A small image diffusion model, trained from scratch: muon at rate 0.0031.
Rows from block 4, named by matrix and row number. Rows with one number belong to one channel. Each number is 128 + 24 x the weight over its row's rms, rounded and kept within 0 to 255. All counts start at 0. After the name is the row's rms in percent of the matrix's.
# convs0: first 3x3 conv (model.mid.0.convs.0.weight, 96x96x3x3), inputs 63-71, a 3x3 kernel for each
# convs1: second 3x3 conv (model.mid.0.convs.1.weight, 96x96x3x3, transposed), outputs 63-71, a 3x3 kernel for each
convs0.15 106 [141 164 136 133 139 138 154 126 108 120 148 102 112 144 134 128 101  96 145 128 180 128 117 117 117 142 108 131 121 115 121 121 118 159 142 132 116 129 156 141 113 121 160 130 117 147  87 121 119 133 172 129 115 122 159 122 123 141 104 117 133 123 144 137 122  79 137 119 148 138 105 101 104 105 134 148 118 151 152 149 144]
convs0.16 096 [134 118 122 129 154  83 149 139  98 134 106  96 128 138 108 101 146 151 119 141 147 122 109 147 126 125 158 115 115 109 141  88  78 104  79 155 117 116 117 123  70 141 151  98 118  98 146 162 107 136 146 155 136 114 140 141 117 112 120 114 114 130 152 136 114  77 131  83 162 151 116 109 163 145 120 153 122 143 111 110 137]
convs0.17 102 [190 120 136 110 107 146 157 152  83 136 137 132 127 112 122 129 115 117 134 163 154 142 132  80 110 137 119 157 106 103 138 139 164 109 124 127 105  78 110 135 119 102 137 123 103 213 154 126 160 164  66 127 125 129 104 130 108 110 125  90 132 127 113 158 124 215 138 168  96 161 120  99 137 133 153 134 111 127  97 105 174]
convs0.18 098 [147 125 116 147 110 123 170 143 129 123 127 133 125 148 125 115 156 123 122 147 121 176 112 110 108 140 157  77 105  87 131 120 111 141 139 112 154 135 120 110 180  93  96 127 168 103 123  99  95 136 148 111 146 118 125 120 122 150 123 120 104 113 145  78 122  48 138 109  83 143  95 144 139 124 142 152 115 114 121 113 140]
convs0.19 098 [176 138 141 157 126 118 192 177 129 155 121 138 114 150 130 160 104 143  93 132 151 142 129 123 152 137 150 196 120 151 113 135  93 113 105 111 130 137 121 108  99 156 160 128 131 145 132 158 163  95 163 164 126 131 154 143 136 120 156 119 118  96  95 133 175 133 114 142 146 177 116 165 129 175 153 145 133 154 154 116 134]
convs0.20 090 [184 125 165 159  96 126 156 135 135 168 129 135 169 113 137 128 170 157 121 164 103 159  99 127 125 128 116  94 115 140 109 136 111  97  88 116 212 140 129  88 172 118 155 152  86  88 125  90 123 138 121 179 138 132  79 111 148  89 164 120  63  99  49 134 166 129 129 126  84 123 116 155 143 135 143 160 102 158 141 114 124]
convs0.21 097 [163 135 152 124  93  88 124 107 147 153 153  97 121 128  91 113 120 124 141 100 140 160 111 139 156 112 161 161 139 118 108  85 128  77 148 119 101 132 145 117 122 131 117 115 139 118 116 122 122 116  83  58 144  89 109 118 104 115 127 119  96 115 134 179 152  82 135  85 146  85  97  91 111 156 138 113 126 135 143 111 119]
convs0.22 108 [116  99 125 112 150 164 146 118  98 123 130 109 119 151 161 137 131 146 105 145 148 109 136 129 118 147 113 102 138 127 103  90 160 136 150 120 133 119 122 106 111 101 107  99 146  90 126 178 135 152 123 148 135 127 130 106 113 127 145 102 135 104 104 111 152 116 140 123  95 111 145 135 117 110 128 162 146 123 107 163 141]
convs0.23 101 [130 142 103  93 164 142 142 154 118 120 137 136 128 146 102 144 103 124 136 124 143 140 149  90 109 144 172 152 139 126 136 143 138 122 127  91  99 131 125 137 135 136 107 118 122  72 134 119  75 113 109 208 109 137  65 101 120  97 136 123 135 136 134 122  74 138 127 144 150 149 119 156 123 120 151 124 143 109 140 111 122]
convs0.24 092 [118 109  64 149 104 142 176 136 116 139 120 153 146 137 107 107  99  88  94 102  92 136 121  92 125 153 118 131 117 127 122 106  96 141 152 158  99 136 115 118 144  80 123  95 128 139 120  71 130 173 123 154 146 114 144 126 111 113 143 137 160 178 127 119 134 161 111 155  99 139 158  98 114 115 125 128 110  99 132 105  93]
convs0.25 106 [112 115 140 132 116 168  92 122 180 108 133 166 134 117 124 119 138 139 107  84 116 122 124 130 165 133 152 134 138 132  82 108 126 145 119 151 129 134 164 126 109 167 131 131 184 129 112 153 118 123  92  98 141  89  98 107  88  98 149 126 103 130 131 110 165 180 108 112 140 134 116 110 138 139 124 171 114 123 147 149 125]
convs0.26 092 [172  96 146 124 100 125 133 179 115  93 123 125 126 121 122 132 149 148  83 108  96 117 121 145 116 134 125 147 112 129 113 102 147 126 155 121 130 175 163 183 157 147 147 127 115 157 127 119  74 104 109  78 107 149 118 111 126 131 120 122 155 135 120 202 125 108 129 129 130 142 128 120 134 101 128 133 108 129 147 158 145]
convs0.27 096 [ 47 136 111 120 115 173  89  75 173 114 134 146 129 145 148  92 117 115 154 116 137 147  93 114 136 131 120 126 130 113 121 154 111 109 121 157 148 140 109 121 101 144 131 128 124 113 138 154 128 132 140  58 129 126 149  74 149 162 110 141 148 152 125 100 142 215 127 126 116 129 132 132 153 141 140 116 119 144 108 146 134]
convs0.28 109 [128 157 131 126 125 152 159  60 134 163 119 150 157 126 123 142 105 140  89 140 119 102 111 117 120  86 100 130 147 110 140 151 122 113 165 151 134 139 121 148 125 130 151 142 128 157  95 198 138 121 148 250 153 131 121 130 140 114 109 127 111 143 149 146 104 171 131 147 145 115 130  91 118 134 144 103 144  97  71 135 114]
convs0.29 096 [134 121 133 135 134 184 198 103 175 146 158 123 130 116 123 134 115 122 107 102  95 126 112 120 151 175 125 131 125 105  92 158 163 145 146 115 116 142 145 109  91 147 120 145 156 132 134 116 128 123 111 142 141 115 111 114  98 138 135 122 122 129 143  92 189  75 113 117 181 146 131  89 134 127 128 128 131  97 126 139  82]
convs0.30 089 [156 107 146  98 157 126 128 136  96 135 106 114 141 103 121 142 151 114 113 115  80 121 101 134  97  99 117 150 114 148  64 122 157  87 128  79 148 129 130 100 144 115 144 119  85 120 127  86 111 118 122 164 136 117 129 117 102 136 125 139 129 137 137 145 137 145 116 136 131 161 117 110 167 123 110 116 154 121  67 141 117]
convs0.31 101 [101 122 166 145 107 185  81  74 178 138 137 130 154 149 126  98 126 157 122 140 120  79 122 127 128 144 122 120 123 147 155 121 154 148 108 138 141 108 154 142 143 130 139 156 112 109 126 149 159 125 148 129 129 108 129 122 136 208 127 171 160 115 182 102 142 191 121 130 139 134 183 132 110 148 102 166 130 113 132 155  86]
convs0.32 105 [109 115 143 140 141 123 128 138 134  89 136 101 155 124 118 115 117 127 105 108 114 139 122 121 145 138  88 166  96 195 129 134 181 133 167  92 166 109 118 115 117 112 145 127 112 120 130 111 101 135 135  81 116 122  92 113 115 149 150 155 148 128  97 113 130 101 126 139 133 118 124 122 163 100 104 118 136 122 134 136 113]
convs0.33 112 [112 132 124 142 123 122 132 106 127 142 108 112 128 146 119 144 123 136 130 128 129 141 151 108 135 131 153 118 140 102 159 119 174  88 168 156 118 123 118 136 125 134 128 129 157 107 120 138  97 127 112 130 139 125  96 116 153 121  97  96 133 142 213  95 131 104 101  97 111 121  88 122 144 110 118 104  92 154 132 143  79]
convs0.34 104 [121 158 120 135 150 164 100 119 186 130 128 130 131 128 131 129 146 108 100 134 117 131 145 106 139 112 136 106 105 106 136 163 121  86 167 108 168 127 116 116  83 117 114  87  73 127 121 137 142  89 109 151 140 113 130 147 101 164 145 100 128 123 110 153 149 131 105 119 126 141 139 125 132 130  99 132  89 109 143 119 148]
convs0.35 106 [151 116  86 129 140 124 110 114  93 139 121 129 125 145 156 133 134 122 112 107  85 120 139  83 111 116 115 125 118 132 130 123 136 148 143 114 129 125  97 134 141 128 139 167 157 161 127 122 134 119 118 182 162 149 104 146 118 102 132 117  97 124 128 151  97 199 115 106 131 105 110 161 104 146 146 141 156 132 127 135 151]
convs0.36 100 [115 129 122 137 139 119  84 131 205 121 111 106 139 146 140 115 129 131 120 110  71 145 154 150  93 146 155 191 128 136  97 102 126 122  95 133 146 110 140 123 135 126 149 129 148 114 123 140 101 125 125 126 136 122  99 178 141 127 157  98 126  92  67 134 118 182 125 136 142  81  84 107 122 134 136 141 169 135 135 128 153]
convs0.37 100 [134 121 157 139 119 168 118 113 134 101 132  71 146 146 141 119 105 102 114 122 146 120 103 116 171 134  94  96 128 125  97 137 161 117 126 138  86 137 140 116 146 134 160 151 136 183 129  82 156 132  89 136 152 124  79  77 129 125 147  85 117 144 101 101 126 121 135 113 108 118 131 105 111 111 137 145 139 117 114 115 129]
convs0.38 106 [125 117 141  74 137 117  98 129 100 135 137 136 104  92 107 129 105 128 116 139 100 100 131 113 104 163 144 107 132 117 117 134 125  99 116  76 143 133 110 138 107 101 134 123 149 184 110 141  72  88 113 112 101 170 117 140 127 153 120 105 157 136 187 158 141 106 115 128 149  77  90 138  90 115 138 102 127  93  91 124 115]
convs0.39 104 [161 101 167 145 153 118 120 139 177 135 136 111 123 117 112 187 121 145 119 174 131 119 126 131 143 123 125 135 124  92 118 105 109 133 150 142 142 174 154 151 126 158 121 148  79 119  66 126 130 116 111 130  77 103 139 110 153 121  80 158 118 107  76  91 133 104  88 157 122 169 103 112 146 110 129 149 140 146 121 159 175]
convs0.40 108 [110 137 133 133 151 104  81 107 131 142 118 104 135 118 127 146 128 134  89 110 154 125 134 151 143 123 113 153 132 105 124 117 111 144 137 128 144 131 162 127 158 165 156 177 121 150 102 110 152 112  84 155 110 131 150 136 140 107 120 141 129 133 154 127 165 170 141 133 122 156 128 173 138 120 170 142 145 159  89 127 137]
convs0.41 094 [155 112 185 139 107 115 126 128 116  96 101 133 119 118 126 132 123 103 103 131 158 136 116 108 165 156 116 168 107  98 114 113 121 139 101 138 131 110 120 109 131 111 148 159  56 131 152 106 126  96 179 117  98 117 146 120 131 103 102 123 108 151  72 129 103  98 111 166 118 156 102 113 107 139  99 101 139 106 141 133 132]
convs0.42 099 [128 142 150 126 139 140 107 108 132 121 136 124 135 128 142 131 119 129 157 121 147 172 163 141 165 130 124 121 100 131  87 108 117 157 119 137 129 170 151 155 117 140 103 105 178 177 140 156 162  86  74  98 163  96 125 148 108 140 116 122 114 133 100 127 172  84 139 133 134 142  80 135 140 134 142 103 136 131 140 144 128]
convs0.43 102 [ 97 112 128 158 102  84 127 138 143 135 114 128 118 100 135 135 129 122 112  97 102 103 123  90 101 124 129 146 149 162 154 147 145 180  93 120 132 121 122  85 108 111 142 119 140 121 118 156 105 118 136 161 131 149  78  99 103  81 139 118 122 174 205 164 112 199 132  97 125 112 150 135  80 116 137 119 161 131 128 157 153]
convs0.44 103 [143 138 125 111 123 113 112 136 129 104 150 141 126 130 145 120 135 160 113 136 188 128 147 166 156 142 126 158 159 119 159 110 144 138 100 122 122 105  98 112 124  84 113 124 139 103 100  99 138 146 113 123 125 100 117 131 111 132 152 119  98  96 114 122 104 127 119 130  94 121 143 116 122 123 112 115 146 133  64  86 133]
convs0.45 095 [146 112 130 124 111 134 112 102 128 105 118 148 134 146 107 135 137 132 113 120 106 115 127 156 137 112  95 131 152 125 145 144 145  95 108 151 126 122 108 139 148 163 123 143  97  73 147 123 128 114 153  65 161 137 107 109 126 148 133 169 139 103 101 100 150 124 134 130 118 147 166 113 141 130 118 138 116 105 127 140 122]
convs0.46 104 [122 133  64 117 148 141 146 165  97 107 120 109 125 131  98 127 122  85 164 153  87 137 147 136 113 125 138 142 140 128 146 108 127 104 126 123 106  96 174 145 159  92 188  85 107 100 121  91  67 107 121 129 123 134 133  96 111 135 145 108 121 148 161 122 141 152 124 146 137 131 132 106 106 133  86 103 141  97 136 123 173]
convs0.47 091 [104 135 112 107 163 135 106 146 188 129 119 132 121 113  96 106 130 150  91 119 124 127 101 107 146 128 120 114 134 136 104 112 132 142 165 143 131 142 137 146 116 131 129 145 157 173 140 115 165 157 123 131 108 134 175 121 134 132 134 147 111 170 141 176 124 112 154 143 189 155 142 130 155 112 191 123 154 158 148 105 120]
convs0.48 099 [127  91 134 134 132 146 129 105 145 114 112 144 148 136 165  95 115 115 121 145 107  98 122 118 103 119 206 166  87 101 108 160 143 134 128 172 113 171 170 147 151 113 145 100 180 116 129 144 131 135 121 199 103 107 123 136 139 145 126 118 137 121 163 112 118 172 115 127  75  99 114 132 186  96 115  89 142 109 115 118 155]
convs0.49 096 [ 95 140 143 117 100 130 116 106  92 149 123 108 140 123 121 115 133 118 153 135 139 132 108 132 123 137 134  95 102  96  83 151 108 203  86 155 126 123 127 155 151 164 122 140  96 110 127 105 122 116 102 158 127  97 114 124 142  89 128 129 181 136 102 121 107 136 116 151 116 121  96 117 144 142 143 118 144 128 143 104 136]
convs0.50 097 [126 164 135 132 119  89 128 114 103 128  97 105 145 106 107 152 118 131 116 128 119 151 146 137 114 133 107 117  69 108 137 121  99 148 116 146 122 119 129 103  76 132 149 147  72 130 126  84 136 121 108 118 107 108 149 149 152 169 148 167 123 125 170  99 113 164 128 107 127 126 116  90 102  92 140 124 116 103 120 100 114]
convs0.51 102 [130 146 145  85 136 115 136 120 142  82  84  88  91 133 127 151 110 114 156 139 110 130 116 143 143 124 168 109 136 130 126 139 122 122 110 106 144 147  80 157 159 130 114 129 148 101  97 156 132  73 107 141  89 138 114  76  86 120 137 102 136 193 227 106 119 118 131 116 141 134 104 114 143 107 120 126 135  96 126 123 146]
convs0.52 111 [159 122 132 126 155 147 119 140 132 122 126 134 121 112 149 120 119 113 136  86 121 132 134 120 137 133 142  89 162 117 202 137 110  84 104 133 146 151 127 142 145 114 146 132 126 152 100 129 152 113 149 132 107 122 125 113 120 118 145 125 129 162 149  90 131 116 120 121 140 116 130 131  98 162 139 138 138  89 150 117 143]
convs0.53 097 [144 116 163 155 129 128 114  89 112 164 117 133 152 103 142 143 111  99 101 123 115 102 135 128  90 107 107 122 150  99 124 134 119 152 122 146 124 116 109 154 120 138 124 139 138 136 138 159 149 148 110 214  97 114 140 152 150 156 136 161 104 109  92 109 138  72 131 124 161 207 112 133 186 152  85 141 111 132 113 106 117]
convs0.54 097 [148 133 137 125  95 123 130  97 153 108 128 121  87 109 147 107 113  90 120 108 117 117 144 129 128 134 145  85 133 116  99 117 109 122 146 109 130 129 122 137 140 153 143 139 132 131 110  93 127 109 134 164 116 136 132 114 135 144 121 156 140 112 108 134 117 127 121 148 164 141 149 121 147 140 143 126 119 128 138 114  95]
convs0.55 105 [142 165 143 113 130 132 162 145 143 116 101 123  94 137 102  99 139 134 135 156  93 158 128 121 128 152 138 165 132 156 111 126 146 154  91 143 140 153 123 133 148 112 137 140 119 155 136 126 109 126 117 173 145 107 153 148 114 130 109 135 179 139 143 137 125 176 149 153 114 122 151 128 149 125 141 114 104 132 114 146 132]
convs0.56 094 [133 117 132 147 158 115 127  98 157 102 104 118 123 128 116 128 108 121 133  97 136 117 100 103 167 122 110 153 103 117 118 132 136 169 168 140 112 129 103 131  97 136  91 124 139 131  86  75 126 103  89 145  78 110 154 157 111 152 141 134 158 130 171 157 109 142 149  81 155 134 133 125 169 150 153  75  86 128 171 151  98]
convs1.15 095 [120  93 136 119  93  98 163  77 144 116 154 118  87  98 106 159 116 142 134 131 135 144 125 131 101 132 123 117 124 149 103 126  85 193 138 121 158 108 106 148 161 109 123 118  96 101 142 107 120  95 143 128 137 110 137 143 126 150 166 102 158 136  89 151 162 119 104 160 143 137 142 143 126 108 136 110 146 112 144 142 137]
convs1.16 083 [138 130 116 156 110 141 151 113 113 115 166 149 127 130 125 102 132 125 129 143 143 143 147  96 112 132 148  98 129 118 149 149 113 156 134 123 188 151 111 173 218 173 161 134 168 149 149 108 113 113 139 141 118 130 149 146 149 154 143 129 169 111 121 192 154 103 107 157 165 129 116 108 111 130 133 105 127 124  94 108  90]
convs1.17 104 [110 101  84 138 141 146 142 149  96 168 156 123 172 127 116 146 137 129 135 148 142 171 137 136 154 124 143 200 172 153  99  83 118 151 133 126 159 127 103 118 106 140 131 121 115 134 108 107 129 114 128 137 152 123 130 158 133 137 111 143 122 113 143 177  89 153 106 120 146 121 123 125  95 107 158 117 149 155  71 111  87]
convs1.18 108 [151 100 108 143 127 128 162 131 129 154 102 129 131 125 138 119 137 118 142 137 190 151 151  96 123 125 161 128 115  86  98  97 125 116 143 100 148 163 149 169 110 135 143 141 133 112 118 156 109 115 138 173 108 130  91 121 118 149 130 113 132 130 137  80 142  96 166 151 151 166  92 130  95 145  96 144 137 121 107 108 107]
convs1.19 095 [ 70  87  84 106 156 109 117 159  78 113 138  99 148  99 134 137 158 115 111 130 152 124 134  68 161 136 166 144 131 119  95 116 125  75 116  84 125 121 129 111 125 156 127 116 151  89 103 110 105 152  97  99 119 139 210 152 120 148  91 142 130  96 128  65 138  75 116 120 159 149 107 100 103 132  73  89 106  91  91 106  99]
convs1.20 094 [133 119  94 130 149 121 101 124 119  99 109 141 104 131 119 151 108 117 155 134 145 134 159 104 146 134 144  82 132 113  95 126 143  79  92 135 164 145  97 128  91 150 103 131  45 141 131 120 124 117 121 136 146 141 185 145 145 128 112 173 113 169 169  80 176 120 160 125 132  91  82 139 115 141 129  95 127 126  78 101 147]
convs1.21 116 [109 128 122 110 139 115  94 107  73 106 120 135 129 135 104 104 122  98  80 129  99 114 117  95  96 135  76 133 162 148  93 123 149 180 142  99 114 152 194 124 108 165 133 144 133 165 149 122 101 141 130 116 171 149 126 167 128 159 122  97  69 117  83 118 136 109 149 143 121 164 112 162 134 157 124 125 127 160 143 106 133]
convs1.22 112 [ 95  97  82 114 102  86 177 138  97 124 131 129 109  96  85 150  99  77 123 144 143 128 128 134  91 107 124 105  99  79 121 146 140 134 139  92 126 142 180 147  97 113 166 130 131 151 153 108 155 161 135  66 110 108 114 107 127 142 123 111 117 158 113 102  99 105 130 137 104 172 104  74 138 131 109 129  92 122 123 117 137]
convs1.23 100 [ 90  98 130 109 113 175 160 125 134 115 143 134 164 115 135 155 130 148 127 145 147 158 139 152 145 128 104 165 121 111 105 112 119 108 133 137 158 121 112 138 133 118 189 135  95  95 144 107 148 178 116 162 121 167 150 129 132 129 147 116 152 138 133 137 115 141  76 113  99 115 142 131 149 151 114 131 120 145 125 120 111]
convs1.24 104 [121 132 159 109 150 119 196 156 132 195 135 149 145 106 128  97 159 115 170 133 110 184 152 137 178 122 129 134 131 106 163 147 140 143 117 117 110 136 132 138 117 136 186 179 138 138 132 157 126 114 143 152  93 106 141  78 105 130 110 125 140  84 116 154  69 116 122 114 135 138 133 132 151 125 151 154 117 141 119 156 137]
convs1.25 114 [145 145 176 122 130 116 173 146 147 122 147 145 105 127 132  92 110 108  90 143 157 166 151 174 138 183 162  77 112 110 125 149 140  92 122 163 179 145 137 133 156 187  62 135 219 156 128 179 126 149 117 121 155 165 112 130 156 121 139 157 118  92 172 133 126 144 135 113 158 125 130 110 127 133  90 129 131 106  93 118 111]
convs1.26 094 [143  98 141 146 134 120 120 133 106  90 101 133 115 143 139 151 134 127 108 136 147 137 130 102 114 128 160 128  98 155 109 124 128 137 138 116  99 125  94 114  85  87 131 109 125  89 121 138 161 139 142 155 110 112 161 122 130 143 125 122 178 141 171 136  82 119  86  92 110 138 119  78  94 113 104 120 123 116 154 124 142]
convs1.27 105 [111 169 188 129 138 111 181 126 165 169 138 140 123 123 152 139 163 144 142 164 186 143 159 117 101 169 125 115 122 131 147  84 128 141  97 152 194 145 130 139 113 137 160 131 139 155 141 255 123 124 145 102 144 174 141 113 106 134 134  85 129 168 117  78 115 119 131 116 139 128 150 127  98 131 124 107 129 133  82  90  90]
convs1.28 095 [146 138 208 109 132 122 159  88 100 161 115 119  96 113 123 116 131 131 213 151 159 162 127 180 186 153 131 108 104 114 136 110 132 159 112 119 142 148 131 130 121 129 144 117 120 135  98  54 135 112 127 102 174 154 120 116 154 130 133 145 125 115 157 163 130 109  99 103 164 145 121 120 126 123 182 131 101 149  93 122 133]
convs1.29 097 [126 159  42 113 136 132 112 127 164 100 123  95 143 133 112 137  78  91  94  97 106 119 148 141 149 170 144 115 156 138 154 134 164 122 137 127 120 118 119 137 141  87 105 101 165 127 122  98 146 127 157  96 116 150 202 156 175 189 135 145 144 118 153  80 137 107 128 122 150 151 137 144 133 134 122 119 116 119 107 125 136]
convs1.30 098 [125 122 135 141 126 157  91 185 151 120 108 111 122 139 140 176 134 105 170 173 172 125 157 128 172 118 123 165 123 176 105 158 126 143 178 157 117 101 130 121 137 141 101 132 113 119 109 119 144 153 140 140 133 167 154 152 145 187 154 144 190 130 150 127 144 147 147 144 147 128 122 132 165 107 135 159 118 161 124 132 148]
convs1.31 091 [108 185 203 105 157 108 114 136 124 119 163 162 115 127 113 110 124 116 153 172 176 147 136 166 150 143 149  97 129 114 104 104  94 140 148 134 160 158 123 134 122 101 139 148 118 137 154 196 118 150 158 126 128 153  48 126 104  81 117  95  83 106 154 117  92 147 124 133 130  95 121 154 124  97 137 147 141  97 117  82 136]
convs1.32 108 [154 131 147 124  95 137 161 124 129 139 138 132 132 121  86 142 108 171 113 129 108 111 122 118 132 154 139 132 114 154 109 115 114 133 119 120 146 133 139 144 107 141 137 116 107 140 150 169 128 127 149 117 110 110 133 106 123 111  93  91 120  94 114 107 119 144 137 163  90 153 139 118 149 115  96 139 104 130 150 115 119]
convs1.33 120 [149 139 149 120 133 119 129 120 133 136 114  67 150 107 100 172 100 159 124 113 117 118 107  99 134 116 143 160 130 182 107 110 108 170 138 155 114 115 133 126 107 149 190 150 122 132 107 126 131 141 129 136 111 134 138 137 118 171 158 126 188 167 166 108 141 110 127 118 118 111 119  89 177 131 128 122 121 118 137 128 184]
convs1.34 095 [111 174 132 126  98 112  98 105 135 138  91 119 127 135 140 138 127 143 112  99 127 148 129 132 114 132 145 155 132 148 131 109 104 149 103 139 178 197 143 164 164 113 171 167 109 119 128 112 150 162 137 136  74 132 168 119 138 139 111  90 115  95 134 104  81 143 168 127 111 130 131 147  85 128  96 137 144 123 176 143 126]
convs1.35 098 [135  97 211 150 137 136 172 116  86 152 122 153 125 130 131 103 132 145 157 177  88 158 147 159 180 148 158 138 164 124 108 117 127 157  95 130 105 117 170 136 129 146 152 131 153 112 113 162 150 154 119 145 126 110 134 110 114 149 103 122 101 112 114 143 105 255 156 130  99 145 122 146 131 140 158  82  89 140 129 109 154]
convs1.36 097 [ 56 111 175 126 119  99 135 128 133 141 156 131 129 113 132 139 121 130  91 126 177 125 117 121 160 151 157 147 174 129 139 139 106 112  66 110 100 119 106 161 146 133 117 122 113 141 110 152 126 150 137 123 128 132 231 141 101 172  94  97 115 101 135  90 144 193 133 124 115  94 127 147 145 109 105 119  81  90 113  83 122]
convs1.37 099 [111 113  91  80 130 142  89 126 112 112 148 115 126 139  74 164 128 133 135 149  69 133 131 100 153 142 129 126 146 132 126 134 141 106 122 116 104 117  96 135 122 114 113  96 139 107  98 101 148 110 117 125 134 111 124 119 101 153 110 124 151 138 131 149 154 120 134 143 128 115 112 139 128 139 115 122 119 123  97  93 114]
convs1.38 106 [125 128 117 132  85 109 123 137 126  86 147 132 118 140 121 122 119 130  82 122 131 119  98 118 141  97 139 147 126 132 113 126 142 212 169 195 101 141 171  92 164  97 106  95  48 137 147 130 145 153 136 126 128  68 121 127 140 145 120  83 114 126 109 142 160 133 117 132 105 121 135 135 132 113 151 177 128 200 194 154 156]
convs1.39 094 [119 130 176 132 107 130  96 176  96  83 133 111 129 157  99 147 128 126 147 139 146 105 144 119 124 116 157 115 125 138 126 137 100 123 158 123 137 111 143 135 136 104  92 114 118 121 137 101 115 102 148 107 148 124 159 140 120  98 145 136  86 136 145 100 114 123 149 117 143 154 143 167 120 103 118 135 115 172  91 152 154]
convs1.40 090 [ 89 128 185 143 133 142  90 129 133 135 125 102 138 151  99 136 158 144 121  95  68 140 112 126 143 133 125  88  99 163  94 123 138 110 127 123 127  72  90 118 107  93 136 137 114 110 110  74 155 111 122 123 128 117  84 137 139 105 109 131 129  98 106  74 106 149 121 127 108 104 121 141 124 125  88 116  97 121  86 109 126]
convs1.41 101 [129 144 119 112 154 124  91 151 107 145 110 121 141 160 161 123 122 170 132  89  99 136 123 145 107 146 130 115 139 107 136 151 104 138 114 149 134  85 103 114 136 128 115 146 130 133 146 131  90 145 124 157 113 126 139 148 138 152 142 155 154 143 144 118 103  89 146 133 149 130 146 143  83 114 184 144 150 135 164 138 126]
convs1.42 110 [136 168 123 121 125 125 171 126 138 116 127 160 125 142 134 125 117 121 103 116 102 119 116 121 119 101 133 128  99  95 141  97 114 132  93  82 103 134 202 132 149 115 120 120 190 153 142 137 149 145 128 102 139 113 140 149 151 143  96 156 179  92 163 148 122 104 111  97 118 148 103 130 139 154 132 150 128 151  98 121 169]
convs1.43 094 [123 101 152 134 128 104  83 134 153 132 119 112 114 133 125 139 135 150 131  92 137 160 140 161 151 146 115 108 118 145 109 100 145 119 116 151 110 152 121 127 129 178 135 169 175 132 138 148 139 162 153 140 143 116  95  87 135 165 133 161 180 119 141 119 138 132 120 136 119 113 126  72 160  85 110 134  94 140  78 123 151]
convs1.44 095 [129 117 140 128 133 142 114 124 118  92 111 130 104  87  84 112  95 153 105 109 101 100 123 130  91 149 118 120 142 160 121 136 125 135 105 104 149 148 147 129 130 124 142 147 166  94 130 132 115 154 140 145 141 125 145 160 138 136 117 131 119 113 133 121 112 113 130 140 134 145 141 120 109 161 145 123 124 126 125 101  80]
convs1.45 098 [124 122 169 127 115 136 142 122 114 141 110 119 141  88 131  94 113 119 167 117 107  91 113 134  86 140  91  97 145 136  99 122  97 132 144 154 143 128 129 128 131 115  86 130 113  86 124 113 116 137 113 134  88 105  95 144 120  87 133 111  84 149 125 112 137 140 133 111 104 134 129 151  98 121 139 179 153 152 108 109 137]
convs1.46 101 [167 107 125 145 123 115 182 117 110 140 123 147 147 107 154 115 129 111 114 124 164 123 124 125 133 103  50  77 131 172 106 162 123 126 110 104 126 111  97 110 154 160 146 161  58 146 130 110 150 163 109 105 126 135  74  86 140 117 130 119 100 170 134 131 123 141 138  97  93 136 122 110  69 112 125 117 139 191 185 142  98]
convs1.47 092 [ 84 112 136 119 100 134 130 138 131 125 118 210 160 127 150 125 154 128 119 111 131 169 154 110 179 146 154 146 122 169 134 116  93 104  99 146  90 104 137 147 128 122 117 119  88 120 124 127 136 135 142 137 155 131 147 105 112 119  84 130  97 114 141 132 123 169  95 129 134 127  79  89 115  97 110 102  91 106  89  99 103]
convs1.48 121 [ 96 115  92 110 133 117 133 115 134 112 134 134 104 128 153 105 124 143 118 179 164 142 138 159 142 136 114 127 133 142 101 119 148 204 167 117  84 142 138 147 133 115 116 126 126 124 139 144 103 129 118 115 107 130 121 129 134  98 113 158  96 133 167 137 123 152 131 110 127 117 105 159  93 130 121 108 124 149 130 153 121]
convs1.49 118 [117 149 140 113 129 137 153 107 129 150 123 116 124 147 135 160 131 114 110 105 142 116 138 134  88 145 127  86 126 112 117 111 100 197 160 121 165 112 142 159 139 146 192 174 154 123 164 132 120  89 118  98 102 118 121 123 117  97  96 102 156  96  85 164 128 144 143 119 141 120 118 138  99 140 119 108 100 104  95 177 128]
convs1.50 114 [147 125 128 141 142 112  93  87 111 146 121 110 151 169 103 160 153 134 129 116 140 127 121 133 138 120 109 169 135 155 131 118 126 144 158 189 117 122 165 145 145 119 145 127 124 128 123 119 172 109 134 138 142 146 184 141 143 127 117 124 108 111 100 138 135 135 117 115 161 129 122 186 145 142  89 150 147 144 177 143 173]
convs1.51 099 [119 165 145 127 113 138 116 109 118 142 100 112 130 109 163 204 179 187  94 129 136 124 135 144 125 127 118 119 135 104 135 115 132 122 155 180 148 148 132 116  96 141 155 134 157 132 156 104 151 152 151 120 142 125  95  99 144 150 114 162 215 145 127  98 164 130 149 139 128 128 122 135 134 135  92 145 101 139 117 128 132]
convs1.52 119 [108 111 129 120 130 133 121 133 125 160 163 144 128 116 132 138 131 143 101 116 114 119 122 164 114 101 127 124 191 154 131 144 164 141 125 122 142 115 142 168 117  83 169  82 146 125 120 132 127 116 107 141 158 116 174 116 105 125 103 100 147 147 110  96 116  97 117 129 133 135 100 140 133 158  84 155 145 138 144 144  67]
convs1.53 101 [142 154 153 109 116  78 114 160 117 165 160 129  93 123 110 148 113 127 155 130 165 145 144 139 205 146 177 106 117 119 159 111  82  90  94 146 104 166 141 156 138 130 164 138 121 140 142  95 146 121 137 125 130 134  93 112 111  89 104 109 132 142 159 102 163  57 117 150 123 186 151 154 143 127 136 120 121 123 143  96  98]
convs1.54 095 [111 149 123 136 146 112 101  91  90 128 143 159 117 138 215 134 112 161 139 146 155 138 108 137 153 153 128  96 102 129 178 111 108 118  74  83 109 161 116  98 105 118 156 163 133 144 144 131 148 135 124 126 121 143 110 113 157 126 115 134 123 133 129 132 137 109 140 124 132 112 125 122 121 152 125 107 138 106 133 134  84]
convs1.55 091 [131 142  95 130 138 111  94 103  97 132 104 162 157 118 185 177 142 141 123 124 113 141  86 106 142 114 145 157 129 134  84 127 114 102  68  89 119 125  81 155  82 118 141 110 131 142 134 101 143 123 138 116 149 126 144 154 103 140 134 118 169 136 129 107 131 131 140 103 107 108 142 125 104  99 149 108 151 139 138 176 113]
convs1.56 100 [149 143 157 138  97 117 127 127 143 163 136 171 142 133 142 141 169 145 115 109  93 154 151 134 146 148 113 101 119  93 124 130 139 123 134 154 128 139 161 162 151 141 135 143 200 138 148 164 117 137 137 122 146 126 105 136 108 144 138  82 124 126  94 170 171 174 123 129 123 107 124 124 147 146 136 161 152 152 118 119 129]